{"crop_scale_min": 1, "method": "simmim", "mask_ratio": 0.5, "bias": "all", "moe": "top_k", "num_experts": 8, "moe_every": 1, "expert_mlp_ratio": 0.5, "shared_expert": false, "patch_size": [8, 8], "width": 192, "beta2": 0.95, "lr_schedule": "cosine", "adamw_weight_decay_other_params": 0.01}
Rows from block 4 of a small masked image model, named by matrix and row number. Rows with one number within an expert belong to one neuron, the router's apart. Each number is 128 + 32 x the weight over its row's rms, rounded and kept within 0 to 255. All counts start at 0. Numbers have three digits each.
Before each expert's rows are labels from the 100 images, of 14976, where the router gives the expert most weight on average: "patch colour" is the nearest of a few named colours to the mean colour under the peak. Only what is clearly more common there than usual is listed. The data: retinal OCT scans (Kermany 2017). In brackets: how many of the 100, against the usual share in percent.
# router: router (model.blocks.4.mlp.router.weight, 8x192, trained with AdamW), inputs 96-191
# up: expert up (model.blocks.4.mlp.up, 8x96x192), inputs 96-191
# down: expert down (model.blocks.4.mlp.down, 8x192x96, transposed), outputs 96-191

# expert 3
patch colour: grey (85 vs 24.9)
router.3:132158107154134149118136162153132098134208146064126160098026127075122139067128161108143136114169128230179084124167158098102129154135163171107156164122102160137102150133159125141130128153140130100146128122188091155174112150184121129071139132144133129106141171128121156079113143158164130128
up.0:116019034145120140129136143115161082120164110108121102123082139099151125058148118152143133180154134111154132093153142132112136151125145138117146211148067089051088114101131119130117189156175117093077121144111065138118100087153111184108132132122069066136132110105168170136045141127117123118
down.0:093091132071155163165137172126176186143121162064132162100143140109085122165119095125127144131105107144087144155089123126118129111176133130127121221159113138119143053107148106122138118163088132130068106147082151145164079145101111109169140115231133161107091135201113122148145132155083186149
up.1:177109126139121118128079144151048118143135152131168139091057184111124092168131141161158181061140113160111104137141104099072106104119136129123108147113058082138101114117131119088154141125104167073081112078160101093117140152166094105120146095109158093105116100076147119078107106112138120097
down.1:107113100141158138091152126176159159136144141058146166169141100109143117077147161114083112142108172082131119140152099148125137148152091092108132113133168107137060128113131164200171175175146086167148106145129069124188149093127199136127139134171148156099096192104119127100126151148093113165
up.2:107167109142123157127089117048114101138158168171103141095114102163116109156119106100127133115147095164167109098131126075126131142135157102125143159094113103128099083089122078093090100090107113134164144143175157150107156189133150139134150126094064061046173143131064158145128181102104149145
down.2:090173163121102127104137157165179147110107096125127159051141093084175164118154168176115136186069134089115097177137122155135127126123102160085112073186136158072113108103130156153098153115155104180155108159068090089192098091137133127085183085155115090086110155091196129105143114134123151158
up.3:174168113104064127111148154039153090132160132131118111123116145148143170116158112085095117181146146147086126130134073105098156115123139083136134154119088106110141142159067125128114168188161168088140126214164112124176086072108136139083106136090138113146053134080105097130120139099208141104
down.3:175102135148108134076150054190067163135145126130089132135152187096140177155114110124169108130137154154147149113129153089164095108159111124118084118089163151138117182070104086091097083121141236114187134104187099087126106167160086118125093130058108105133150064117138127101109126116123092118
up.4:031041144139159171127152149133135096128185188071144138158077084101139158132127188159095127125119134149162102157152174133123124117123140156120132072018000068113112132151162120142136126108122150072105093143149101105157124130145098117110146125116062133104128113105138174078123115080108138117
down.4:000095141136147132210134164131102128137047129169169158150134179155115122103132086107166104099145109115092134089160069144131109131150125115145164096059071117102124109123125151147149159164104107123077156108094128147101093097129096168157111104101138113156094146153097096137087105150176138127
up.5:109134160117107127125116124117135111176161148129136134163146129165089085139128161126109189183147161125176111083108163148165119145138143147158080128119100140116135128099137085184125083133145097185168131118211145128156044057115129179118123121133104119169121124105110187145115124159148164122
down.5:112137103127166131135069077148105124081137075140124128125093145119184171111162140207109175116116145130076088116105083094127146141140071145086140114156126131117092136128096104130126137154095109155129128137125114095168128142126144137087156164089175152132133206084114097170065131191102108077
up.6:174128081110121152059091131108131120156168141096147151129117130143091158154145128121148142131102126122144098153162081116150153102155194132107106138090136080126127137119130131124092159144195144115148156112143133095155144136131111111100122110124068110165100186122118165100150166129179131204
down.6:136115152113121069114162172123142138161148143150112104138115128126174151098157090149113091122181124154149096122131141185096054121061071104159175136148103159135174128146141148093151114118082115105094126091164094136073091098158114113198104122130201127055132138138086150145106082069145193117
up.7:145129082103108194168107074212147092198112125162101138106144112151128112106100124162142070155158101133064144100120155081167150124138158148160167089146136096090151111137115076140201152129138142122158146094107120172137153126129088146113089199153111118083079145091139091134129188116145165115
down.7:149092162149118128216145112099149104127116082108133066105058107143108111157116165104116150131081165125131179146032190100163106148157125193109144169145073101171111145121142117147115111135125149097157152117128168073144155098160133102094147104136080191162148095118098132104119189136107131121
up.8:173155069111079051114084124123101080111158150131126159159072133151142170141110171137147133101138166164137151158112154089114101153086131110107139186135108134141052081169076135104135125123123191092122111148135078169156110162141141155062144134133131121108136114104173135108161156108136135095
down.8:160122092086145097111208109175152137106134111150129129150146099177098116140057117098134110163158106127122132126134103142098157177133090137094169132149134122088127149062112090104150120110151104114078061096154149124114149069161135162079126157043126099098133109112062132146066124123153115162
up.9:114129072077107085089152182134144113102137138117121173126055154081149099109127183106107123129120142166126119136120141081059145128149127104078128122175133200117127129135096131078162088147180111068131107098149094136118084153157091080072164072116107171151129138067082132076122169092105121164
down.9:129138092109109129122138159127145107157166123096099070137128133175081115160134134156160099123169132133124114127110167115138105089120146178111150123187085086178115118093116111139139169134095128127079160149127046149114190142121184208171084171114167106064129121087135135158151075123135127132
up.10:225181118120077064069104141141102071119139133094161171150068106123138162126121168142118127082159099210141096099137127083098113156142127132091130158255171239229168154169153138149150188161119157098130108107115086123108122074167109127073151131092086113075128144116161152108120106108140139135
down.10:177168175123183112103059083063113121127081105124060107110133111086094124085126104081170091152124147127119138149152095208147132130155158160150105223176193219137190187127167146137175089118125122159119110130142182113108126152077095122159158119158172157178121121134139075142122195162131160102
up.11:148124124124149094127079084082132035147132147122169147148138159136146130094179120119095142124160133200148123100143135100125074128074106137131126158150126141163108152096142100154144113135096166107167130150175114130150123081150141174159158113128170154146160155117150114078123147107124101110
down.11:105153139112137112159149176129084163110110090110099103086113082100138097122095126117164110164077088104135125161125141164131161148171166113106127145124162145095167136107120099129121085142134084142083074118062149140131141140117094130134093135133055096094101114164109059146166063137162127117
up.12:101162145035138124087119134072143078149088111103138154093117114118124114130143111187156131099129120229130092136141181086098124142126148165103155130106116113151102123135121123156124116095084106133135142156155153149101090142172093117125142077124051093056070114112169143090150153125151196155
down.12:107124135130131157186096128130111176116143178103166136192128112144129102081113173119088125130136125118173176137107089185157095146167095048130143119177142139116128153093128111106149092132134131105134139144108116149126140116092185074117127189149116142198101156144114158174137101121067064121
up.13:096170156137173147075110130154137153153126138147090171105118084088163100124107130179139144171120146137091159100153068155127142106127079158124137082142136150095073193178140141125177150150151127186126178160067120117136116150114162127226170111132141126083136100167107132230109168126146152131
down.13:141137189083052102100130061117108157116115104187111100099149071129129127130137173109122139171135092152164075124115108117122112180131164113110141131144076101145147106146156104166137132082099177059101078153124133114152130190150099138100096106177124171113170142141123110099145097126150156127
up.14:211254208167188147106145129125110113140155186057192145138057123145118168099113169121075102058144144174117124120138120112144085132165103100113141012081090182148161150175156150123145127123099117087081070144143100160144105132132074129112131104069090122135086111120145139095110098108130142162
down.14:213219179205113156167096178107160120085089100208087113136174125123125054182132098141185156167146104104129123156124150139092164129149188135111101000084136160154132140086146116117150119127142151137163174118137112068106141105109147115082137089158136103087119144122111151159115144119145090058
up.15:162137121129097092155151114144125126143187152149093102162107173094147120079101136134203175103112156166121124108109125139093062089129129091188176067142168123104061092084105084148089129154098121143091110093141125117137072139155110074118160160120102156158114164127092137159069179142184143070
down.15:140152138089127116151137176126162140081129102087136161111096077130116135120190118078099163168149149124109123070154131106107125100133187132152122192124154034114137186126067085116106152169151156111132143127062151126081112118170094193152098141093126182135117106131189140117141152162137118133

# expert 7
patch colour: white (100 vs 2.3)
router.7:121127117155102116108146110186142044099104103136120137208137134154092142070076120147182109078178134150187087126058178132109106136139156105173170129117090174101143152109115112164129116140155095158163141069173146104113109122164140139114139146136137180111149138105114096165116107149216128166
up.0:123167142130104178116139117073167166191147085156157142140142192088172117132126198108164129170146154084095119207137118072136165175108131157127112123138120178197101084080111082164132161152139149114067154155122117150108083131184103137167004073134093160125122096134115104082088096159136121120
down.0:167105112104131127125049122089195112170125116101160056128147149142103163147188133124123094116116171106176142132049144133055109115172112110166148083074156112137145100121140104191146135081139140110120137132142113137132111133115168183072159139137127186161119167162114161086162119084110137117
up.1:101106188127115090123131145103142129127085154156121117136167144140110121138089133218111180092138119073112095159128138173104141176139155128117115075134119151139102115254095057067130112183122102133121096156135152097068125090095132141168113112097130170150128157102195165121159120112134093127
down.1:140122147149115134137173104098125161123153095142170140172121125095159112092152149148115130138110101145154116171144134139139134146131122110193081169059165091132157167144047135084157195122090115101165105073168080110148171104151119084135055123046093143139080164108113079160114143124092148126
up.2:133111139107069098090149116101076101065160165091116128121144189135144201079117146142118115198140092063099160138086124130130187087117152143084139202110166134176136157100142152149123156156139143141111103134097151132147078134122163117078134219148079141149106144092148180119048150165159094136
down.2:101209122080126140132075103143105130116094162123075143132102136143170079137149121130154098129156166102133108147173141100218121194115119139146121079114129148194142107099139109103121183166145097106089094093073115116134155073134115106170117096121182088088065149109133124093153135113183119102
up.3:077166142108119122110091107103099180129151165057158133156110136111132122098125109103073060170148171140180108168163159131146062185112095146129086111195190134122223166112128126137106222184087061098120140126119144169147092105146120118156082159134154101086072107154141142145095108121173146125
down.3:139153150147157132116164107057092105117117111138153136123150103154167106129139136204113119136094184101112128107116128130109144175196135148116127114080123152189135117209163171236107162142155165129128120107095128133156180164083087189158184107123139102154143163132160178112136090126159126078
up.4:107101101151129126118153104107116150120132124181122100171094117153182110125119105117127099125110175127059146162091140140151147047192119177088113115163146076180123133163135094110124112165129104086104083150108109138108099154156160108153112124132219170097141122094102083147099179154116099098
down.4:132113074114155092190148184144067141100146171070073125140118191175087133106111168151142085088112117094141162060135150077133092162135119153147129100167118188127138139138169144132058140096148132123145145092201164188127163087133092107104157121102053107088118176112124142109124108138137120180
up.5:121126141111089099106179127128091133124156130138212149089170172121129135084174062105172131110082120135116089143151098136131064092135125136137131056137164061189140183127164173117149162089153086137137154130126125103095110162077118125144151098131093100171105125101158174119053130193111100118
down.5:122161135126103166104088114151166122177095153080090125133102080165168120137119145156124076131136146111128128083131126071133142178134108140123099137085086176172059158092109111144119115134109150119120077065129115157128121139111155070167132158154125142150114152121117157141147086089104155121
up.6:093149155150161151120171117136136152093147094130129130108095088128112118110204133142107083123127126111113166166119159114080113164085160103165168207150115162131091187114050100113138135109116112123132102112145155097083178173144169135134120073141123170148127125082089125037070054126177162129
down.6:150101162136099141137156102114079178158051152191081085137094166159119172105117105073126169155150170105125119078149099128141125105089141094078100170129151093146097153168117166094075124135102101132084100135040128133142105106062131111129142135107142127109112158136179142144123111127106110078
up.7:132141197137140142124119143143124165142176089128117102205104127131185115142126045120128121082095128158127163111112200103129072100158148159119172061117141149149150113128099151079129128135135068101117168140153100124123142162096092076098136092114109118171184145098133088123117194147109144101
down.7:138168096152101149161158182078110064087111167167106104174045125154157162051122141133147122102123123123118118148140144094069134127140176161111076040135129134164110143154173176114100163110133133120104152119212133171107171105170125082092063108183115133128114166114130174133090123085098104158
up.8:151175086116075141176140158126082074161118103143128113102095082146129103136150115159167066071156162118116111146065090131191154179162104198086061095137081155076151146166106082118140102126127067100104099136100153136139139159102114172073143159122155066147142182116168105104137127149118158193
down.8:142108096166131068163096111137114139154209198153165142170127115182113140193126105091128139126219150153143127161139129159132123128123139095089134111163114149136112131142126127138201165114119088171088073156148120099092083093096160123117147110068140142076101108101098140126120049098085144138
up.9:166114141117074135141107096171106128122136153173143126121133214148154098165136122123176172162139094080175120124088149157085102116157099097163158145104081131169092126172089117176106114101179034185160147127161165081068108142138171081139098099157112104156084131112097097078137136136197119085
down.9:165116132119124111085184110154110142097135200100108098163129150117147153127154095129116084145104148103089169190141111124162132103170146157135064057169117142113096103175161118110174155135107088092104122110175117114145103157090119092102079198143134074118123155157131095132096131062115178130
up.10:115101148050146123100142155162140154128133156149124079128132094134109116114097107137138097143109129134210107136145084135068132132163144090181125112142138156109130067146132150107125118112141178095214158118116157054128136093137141162182111139073120165142146123126116121139196135099109121112
down.10:086106110140137146095106174179144078123149122118124081156177106173102146068097125085107085116061156140145096107155137144093120111145096123086093120169129129054110110126145119199135089157100124107096105111165132178113105151187128159119123089120123151129116101117075149133128146173053144062
up.11:176186214125194107165124191145087138092126179101136116082136177083159169158145126098136126095130099165151145142148156094115103102195115175136080053177115125159112102116117119168134135086159141144120138162153165081168029123154122101090140139126153079137105127103164148096181117124113138125
down.11:163161157166094128130111128107167078142124118127126103135126117133086100152138137145092127101110186103064170092125106153161165125137145192103120000081124141190083062162139143170114124081156172124130136134151099108113140119105114120130095116114162089108143085154082073124092140160119070088
up.12:114136146101133164078150076102149124153146084182118089104145123120130174082154114153198137097177118041191077170099116151085175118126127139136122110134173126055119086188102162149115111148077128084185091070175151140076100127085075164157148047065148176118082144136087149159158200159107102111
down.12:126152120194137156125086106134169135125106161101102137090117171147088118096132144146115109131107175137071106088148139130141091085072145077157162143147104150147071131156064163140164114138141089129089160114117107201130172129111161125156132148106131108139135120138130136096093091161156106095
up.13:134088127130110153086079101162125124165155114124101119163154126141119072160170148127098127184110177107141052160185136120124162109128123176087111149091171141122103129126110102066201154133121201171096090110112084164123112156106152078131164141149154120056102150128140069094092174164119131096
down.13:111155144096074132125171097085075164155136116165159119128181169101096094133052163105141150155185114116155113103087084117095077124152103073176170107137117091079148127165129113131090089128142080146152169098114178067138096114115157125105157145095130095096127171121126131084136118182208080108
up.14:144147093081090165099125133088138089109150169127107123096100104155108135164172135100081100161135190182178165100081134114139114129072134077193119112150112098118162120076111122095144170084153189180096180147096154151140136123187145154049149120154107127108151158077204120123087102181157130186
down.14:118124085123096125110128174051123092091112145180159089114072174117166115128074145083126126104175081144128204086092122130138122074086162183140128086143117100168072129107104121103039167139156096095103140139043144116129111169150147134057070165162140117171104117097117123110084102119128092155
up.15:122068144078125088113113112120175190152152147159136122184108152154116128165118114105119107082160191072136126149062148094113121113123127164149167118137136176116146143161090066136154087110162148092142148074165110132085141116113061137124149154160077109154102127155095140127159118122125091111
down.15:146079076148113084100103105161113135131137089108099150136124058015164175126148130130117121108091082116103119149197120121119123138135128223126185104155117102170087097122179095142106135034129160095093175102107125104165157075148095133153147139135162117151137096105131093135101147107127120111

# expert 4
patch colour: grey (63 vs 24.9)
router.4:148118121102165106145164130058131197155098152089111151078140136115126088138183092130100104196108112120168157196137114118034124173113142128098178145135129158126143088106142147110147175138110140138100109162148138057129149136161123148109165130136183164132151076134121164080101156111099155097
up.0:105184160098154137152135114138101144174171163114140141129126144093110193147112144168189154080103093140131128192141164144121127083171146166108111127153160129164139107116085134085127102144122153142164084054106116116110118174159151061140099152091136080136113086106178099106127153074038123145
down.0:141166102134165115114079040109170136104141086113157100129133119125150171150162150151107167084131128248113062152073105173151135156143093117128134138144131092163027145110143154112136138087107117216160119192115080136183114090131112113082143140124151112183204138155150145175143073134096134127
up.1:107143158078131111132115180053109136158178120079151213122064134108168132159104141138113118154103122093103137159102092157156105168177112134134124118140139130123120128137114062141146116060163137101206138107148146105036127083099142117095071099101104146104118132127097062058121073162133142141
down.1:069140136125207089100120123175175112157192158152149158132188135148148107102140149130143091126127150149151070125143091089145102080118098158038069109104151119173109131137107149134171152083123113131117054149141135118113126098199121123096110208098117112178166164149105119156093074119140121144
up.2:129142118129108119125147138117100101196144111116132115119082025095084108158136102108142093100068111153115128131148199089136132144125144099147111109124121120097184075143140061120090105129149159114134136145137184134189115090194146184108124154132164089172131148120128118163110067078132185087
down.2:147119162115107167164141081106117137128158169088105087164130124118164144102152146106146161087161128031094239128128178172104122150097126137119160172110125146092145163148089147130188154050140189127108083143109144055173100110123105151123061144155135123112143140146207173175101117100143145177
up.3:147174112112075165120091160123122104114130090059165134080138114066077103139162160152115137139135118112112117143097216129099173110069122050140154153142105108144151106124132093107114166145148097074135095097153123124154115093174132113173155178126104069143150146068120158110163108182147177167
down.3:156111151111063109099138038125113097165154146143103110143074118121120167169123134140138171166156196120143118148185092124066121125143146117093084118117166108109136144089088132189181129142164088173168104123133105164103140124145103146164115079157132160121073054160153119065144126066142067161
up.4:091145114101159158164103073128174186141127138142088120126097117138097115168133117171069134174121095089158165170113146080144147134102114115181155106154135130113126138170148103127128129209158077161101126140177100067065117169166131095135130051099156130137153038113150137070113129113083162123
down.4:122155109153148111122036104101123181160113118123149118101114113109177133124098166142168035116143151143137147066069128178085100069171151155171134126078107139116129157075089086066084122094074108096122152123087134131127122134123108132116100195135093139133115133144074128162160099132158098138
up.5:125120170121114139067143162193114138151115167070150117145129121101083055115134125089164102109169132123205130096110141119104138105110118094113117122156096152140179120130195081128163061132210129117116085130164104096163054093159115133115157119115133119130136064110159128146101158107110082135
down.5:106185153094128116131108134120131128108093095152083171119085180169171174141119127120118161165155134100185117167097133067133104101086130129092064134091131127120115126144143152072164101161081101143098110130063151157165073084144112125095113061145122153128066189178113091081104147141137108144
up.6:104156105086079111176163174171152110108063111100122125135121113077093148102163183148145141207106155139186076089096225114136101138105142096104110148129142178158163115186106122138131080115137146141133104097150094162129152083148164099103140103084121118119074068160091106069098132192113081092
down.6:119148180102132083133085098126073124147103083102159115145160075098167102078123104130115136112099104158087114150138144125154098126120148102123020161089102136088173132122168167135159128131117042087138147107139171070087048137161083114145133130146153129156104113158156090170131149105079120164
up.7:101119130146099142095161139145135164147177153125105147122198133159133115132172134125118124149160108055077122123082104118178117134140135110141089076130143160079146160177100107122157125176151072194137066102146155155106126186121172117107129109138184172127127110098160128064123096114103146116
down.7:149121162079165089113137104159142089145061090124080114113091103077124166069157128097111160080093097172137095168120112144115172093087110103158216132117091113139106147105137128067111102134148092139133140118079165122121158145128121092118087130173109070125151120154092090140094166125122115160
up.8:154119117076111091108102128118153174098092104116125128095109048086156111148208135117136093160088160116074185122159165157157141178105125072107148106165112133112131147183056062111127116102077159104104162127081165115142164148158076149124081142103169163106187111092107154141190106165112160130
down.8:170113110086117139113083107125140176160153165066107113141181058146055075121150146114147131116135082099142142148130169054128045128081104157149155113121121160137148125121110129142163106092093050083096149149127129109098158117098104151126142132126164120183135160156102111103078128131101142163
up.9:165152093141088173069126096049147132159159133154143131103141141093145135138097126099109185095191154124074123119115177076108116105165141142128144094114144127109104169129154094093146154131121153107148120099152123109114131064129115059085167153124165149108205115116072138154150063185119116183
down.9:156118122113144088140144137153085117128212151161131133118071131165136134168113162167084106164111102149089142121114114085172062116161141120156149097115163129118054063179112055134121125154149124058101140173136134113089144024121161151138176180120147095141112079164172078148098146167120148154
up.10:126167115150111124102143177116119153130116040152160101156117147087155153158168076124171134124110132172173152141103155101133208122076132159160062105136133138121152137108108101121135115076129117103111126145170162140131114114151106118158149129079124119145135139103163090157120038172106168116
down.10:137138128135157142180111158122158098139144185106132161160163130105106135159144147166116119120138142109106108111149118120172096118143161063140137107143169088128156074132073131217155142086134087105144055124110083139147083146142171139152130151110089103137093118162146177160140120180143123116
up.11:129151152151102175129153164128179099134194135135110107099091073141119115132094111121152191168091152114102147114126090161105138123127141127157132139137128146171142128126106088058136127130095193035165116177169073151176152119108097151109106145070074120171162077063091102100104086153116089091
down.11:118143152148121135114171075112157182161128088125097076103158130164154159099143093199142124118136123121147176130086121129161161142140124125143091184110118117098122158117125160186089117180112077108142157159143139104124146099106099114130135106141116115092141158134120058180131163168116118129
up.12:185196202156158190096135141144121131184112149140113099157144116153074097080161115165158145156134104116161106137188065092140150087141111120082107095137126146093108175159140111190161133127101107164084131105125115192055155129074134115150144137151140169114177100067121101081125072064089148091
down.12:084130125144170160113139099117110084132152098056112136095154090084135121115144105112099176091091167164095144140144114206143128157124063212161177126064114109216133124190121128145047076089106128097130135137097180073124104185107104180130163118175146138136095073145103139189091139139137148115
up.13:066154127032166059085106097069071106113161132146134118159096139137118099139104088095163149117112107107103179171127124111115094142142112078128132139127102157144131123123131069156113137117147156131078099097144160219147078165132191132144146129133145134083127099128070098119072167140152119111
down.13:085076063085136101155115150095085088092147185122155144089147172129139101106143181149082105123173116080127097140153161216095114149130123145103175089105118121160125147101119098133124188119095131095087201099148040062136107114134124081134141156141163090153150172080137095182138069164150158113
up.14:132161117117082155183177141128146153135116142048127111113194191169169122129143111141079179154188119118120101106083185132135130141110141092147127150131137113110120156161113178058133119112123151114090085197120126115125114073161136164100097147113157113110159136141116142148131174153135154128
down.14:149116109158075135102151113125023109157177121111122129107152104148120138158119131145158089120104091155196125094149056172144163127085082039144140132122158111100115126112129118124145153124116175112165159108116058116125127163146138095082184101143123158097149120087150150154150137160139181146
up.15:140104118114174139122100118157122146135156101135162117157149086125136083138098113122120164195121186126108152159180133126087155104116139143064120144134060148178118137092203103117208137120132177133057175121161100137129083123119123198142129102118193107084136124119109170077116139144137106106
down.15:106179127117138085123152169157111083139106135101085146171129154095142135103138126143159165064129155114110090138158070133093090128089099094049131116140123119139106106143123063127120162100149145158120158131133187196149098134134090081041195116097161151097136123130073105144137079113042134090

# expert 2
patch colour: grey (94 vs 24.9)
router.2:128170180137167162116092152114094159152121132191140169067091173061190160124216087153117188098099120136138157087141095108138185119118146219103074164106150122074127160145117140169110128116110087159145163109105158146132120088103104119113180128149122116158160142146163112152160115145185122114
up.0:141145113133121179166175113123121160103132163164167091109075098100065143113157170114126127132128092132123120164123150048182099123131114120160076097135115177118135166191128101096147150139110131112123169169134133134166097111172137115154143192084188161222048123112119150063154134130109138091
down.0:092089044084115129156116167125086144120106155162088153136093129123100142147127107088168148125117158140144121114094128103187154168160071135128135059145131136147131127103151089150148120129171128115134126157182071122135083119140130126081119165124076129156151162060160141066120185157070130091
up.1:150131134066123129092145165116137124168101144172149120163119135150127081177137131096081057095127099142109125192088144154202097167166098149116142105086161153114151129141113072075098111066169162115109162071146112103135099143129157132173105149113191097144176050076137110124034143109115135179
down.1:141146076191174079148099058112118125167108049141122109094145134131144091129132152158118162165067179144185142150169094145124119194158091126161149138119109152146104147179082120126138133151174132129136134115116170123083099054069076197121166122137125140142119192120091127100129053095186082089
up.2:105148126142099148120143123103154142116133152148158079133163118103054165111175109187151137145129103163124077127104155157152192101168145100214107077092130094109152128114128147129056184117168100119141139168165155175121186109102141119113104136082049139088094130167130103133106082097110155115
down.2:130129120170135064123148137122169062154152104104108148170141117090134152081137092113133118095154186096182135120132197090194169135112097084141122129080094103154147120094090126079085143134123116174139119114127105217154145126124074124086140115182126111111173141159112089133210145168171108059
up.3:124146146081175142163153154167187154103143107101185129180107095089092126086126103092146108135102192135174107177090069095139138100157166193128155135187180114113115123117121105143119169124156115135140105110149069149151082108130107148138127167117087097146148119099122129113116156096162134082
down.3:176203073099070128182109162092125086154126112129115134085138127152132067119102149178104093112129133181104082092119136139119171164142114156085152111188082096124066080148151081144161135049111164110127109155119104131160124121115140068171065109164161121093157096159103123132146108197040149058
up.4:119123051067142101115141111098105095152143163098110114168113141155136182112109147139133144056139142111201148108096078152134073113122100156099144120112143134138137196131126140113133131117151071153114171134177137146096151074167105060128145135063134175073126154084122073196087160118126078125
down.4:144087169132116175134103111117144132105101101123143093127181126148078141145109106126128097207063102141135113117118184110116143129078141084154151174161110143130194108174110122132104106117062120168188154120098120109122171144128118163097127147177094107154051140093104131108118144148120118110
up.5:142066139198091149138122080148165087162106120174149141143095118096069143149113081170164113129122132122199123096100175143126153133124145090139161197109099176172083103131114148108117129119083152091138089106093152149134158127165102152118149157103155125100123071093151111139137087143158192131
down.5:110095190138151123130196133156090166147161107137115087136064156140159062067141151138125089066161103137099115117080137109176101111093150122167147127131120191139131140152119125130170148155154199197137147092140087122171170127194119164217091116150110125101096127174142137110122192154117097131
up.6:106120151145170128145124131155128113152115121172148059132177147160121157106148072155104150146169128137134182088120141149122140098147147079090080138158162079102171138158099141043138125085157091124094145078137115139119139185079097107159139122148072136055047163114141111111126135119130149126
down.6:133102128039138119100136128190090199107071139079117136104042096111143099159137201185107107166106123110109123158138107079137173118134124122148137082149199152097103144091153115132147093116160129117168072131144112216100135136122176129119103131097095092170121094155150217149141117106084163145
up.7:099159085094164180129137116083119176117133113150073166105113177078101107138143104128118147121153069130110139116129138108145123081092117130180117085145127150115115200145111092077034139093078115139153155136118036139150095164167119148066106128112131085140145158099104108100176103136111177107
down.7:129127133164166080092124121116103130073091103139143129157141114139120147098076161110174083125128212105174136086132028129103129136171149101193134166145098131083113114181145128107171170138123132198153123120151164119154101128128084177164097109131064084122088155130115182142164139149101073089
up.8:156097059115125173121198094128097067168132089144147117172115121096085145107117166128140142069100070142115178122088075134092099106152143153191087110110109218070142195112117147185118186140078141187156097140153074161125060132133137122146171116133183117141123159139152132096130078131085086175
down.8:109136103122122098151105147104172094095107171105143089143104089199107161116133145140204139128155130046160099153101094078178103102159147107107086140152126137150078136160147104063085138153102119181136095151166111076112127141110084138154108158148150153132125167138169109082068151100037134128
up.9:113145153139128117124137126115090154138135164154170100168118117105137158142129126087125115133117076086110157159111164125217177158178081170121099152104187107113133130097098185135148156146112108062104113143127106213147096167060189071171120110154158116161133155099157073155066114091133095072
down.9:137149138080097109123123060144065060163179122145108168107090108117150117120140115168128136092141157117138150105148092107080114130128129119097128129125104104139074136114106132120174138134148145126135180150126139132109168094130118077080162110082162159085169084090140068218121092077023165150
up.10:123079180071120131105108122114122127099150155182160167107128169112122123136151104108108178169124148146135120136119119168102105117130122154128150130133125078187106187144062114129133135152186170112060041095119079109118135128118125144081101165133099199154129151147122091118152132148085114102
down.10:125140151158029164130111084171132081174159100138115133165146114124151089093105085169167111128130124143058109112147206028143147122079099126123117125157071191103103069135149097144145114100103158137154146071174126137123154127185166077121137099074143134139165124130114105099111135105183073108
up.11:140128148054159164146163185151122159106101091107162098117149160155176127087128116145143087120130092147122101135132139155181120110106114064137135071115091166149075142128109141122075147099115110129145078159131129145115161092193179070131146105124140112133110158119144105119118182054161119137
down.11:112142153154097084129097140091128103177108102201117100115175192143139108107072160163112155093097217160120118150078169089106051133134163123172176151089107091154116191131083142149150075128129158148140160100138116152122081115080103147170129112044111122120122121114124108095094149144167148111
up.12:115142136088121147146108146107122113200151110117135076122149122118131095110119151157202181186154176105134110129117071116127120146109121082163160146158147079127122213160074084164054079082118092166148064113091128139136092141155132178126144144104069217141101134103125149067141054129111100075
down.12:133081089109084094136089133155169133165186094125107148161111153158112137120054138100127132111153145101120120160159124086098115138112174130120125114092142156104174109175159110078168129152165120168146164129111130115162113108136076081113115137127155095092139085117060177088112148058150162106
up.13:124117128143133092104071077173127150122121147101159093175121140096161087126056170175136114078108130113133185150062093118125103152163114133124156063088138102049127165148107094131152130129144100137102140117138133141162171180146138097172194090070131115160162135122121126150107201117115189107
down.13:153070146115118193108098083099117162118126124123181117124110152133078112149127136146125140151093098094141159121131049158059117128140196080120083122133038142133059143096135133159117164175160120097128092086091147096140104165131170137101174103096162158123070126103164168154136131122076140136
up.14:076098112125166086146142129139138134113107112095118097099186160083156132151121125077084179129153199116120120088151122223106080135107121091151182108098117092137152165082071133145133157059144143072130075161148142145129167111101142188162148121172147074144118148080157139133139170108162089131
down.14:078123086158188130102132127127135115087116114151071091081147160084117153114118128127119092138082060153106195129075107107187106092149151093167140136091106142056080068157139104102173101160120083181098121122110111171124135186133087092087166141139057096206092060127144133138115087137098114152
up.15:149108117058116162167113092131170174092121137160112101176169075152130103105147064164090141126164082124119115116106141083172099129122146102132100096135142090135119118144083125041186122046212106147098177085098137162063089103109136118138143092084107104097100106050138101135108082112126090113
down.15:139118144172129107123070112182114102169136139130135148126067113176179149136121255106061106168155133119129171116090159173160117122181103161170130087144153155127086168130130129159151123091117118165129093141183085103156149157166111155132119191128139166114148145126159119140130063127121102108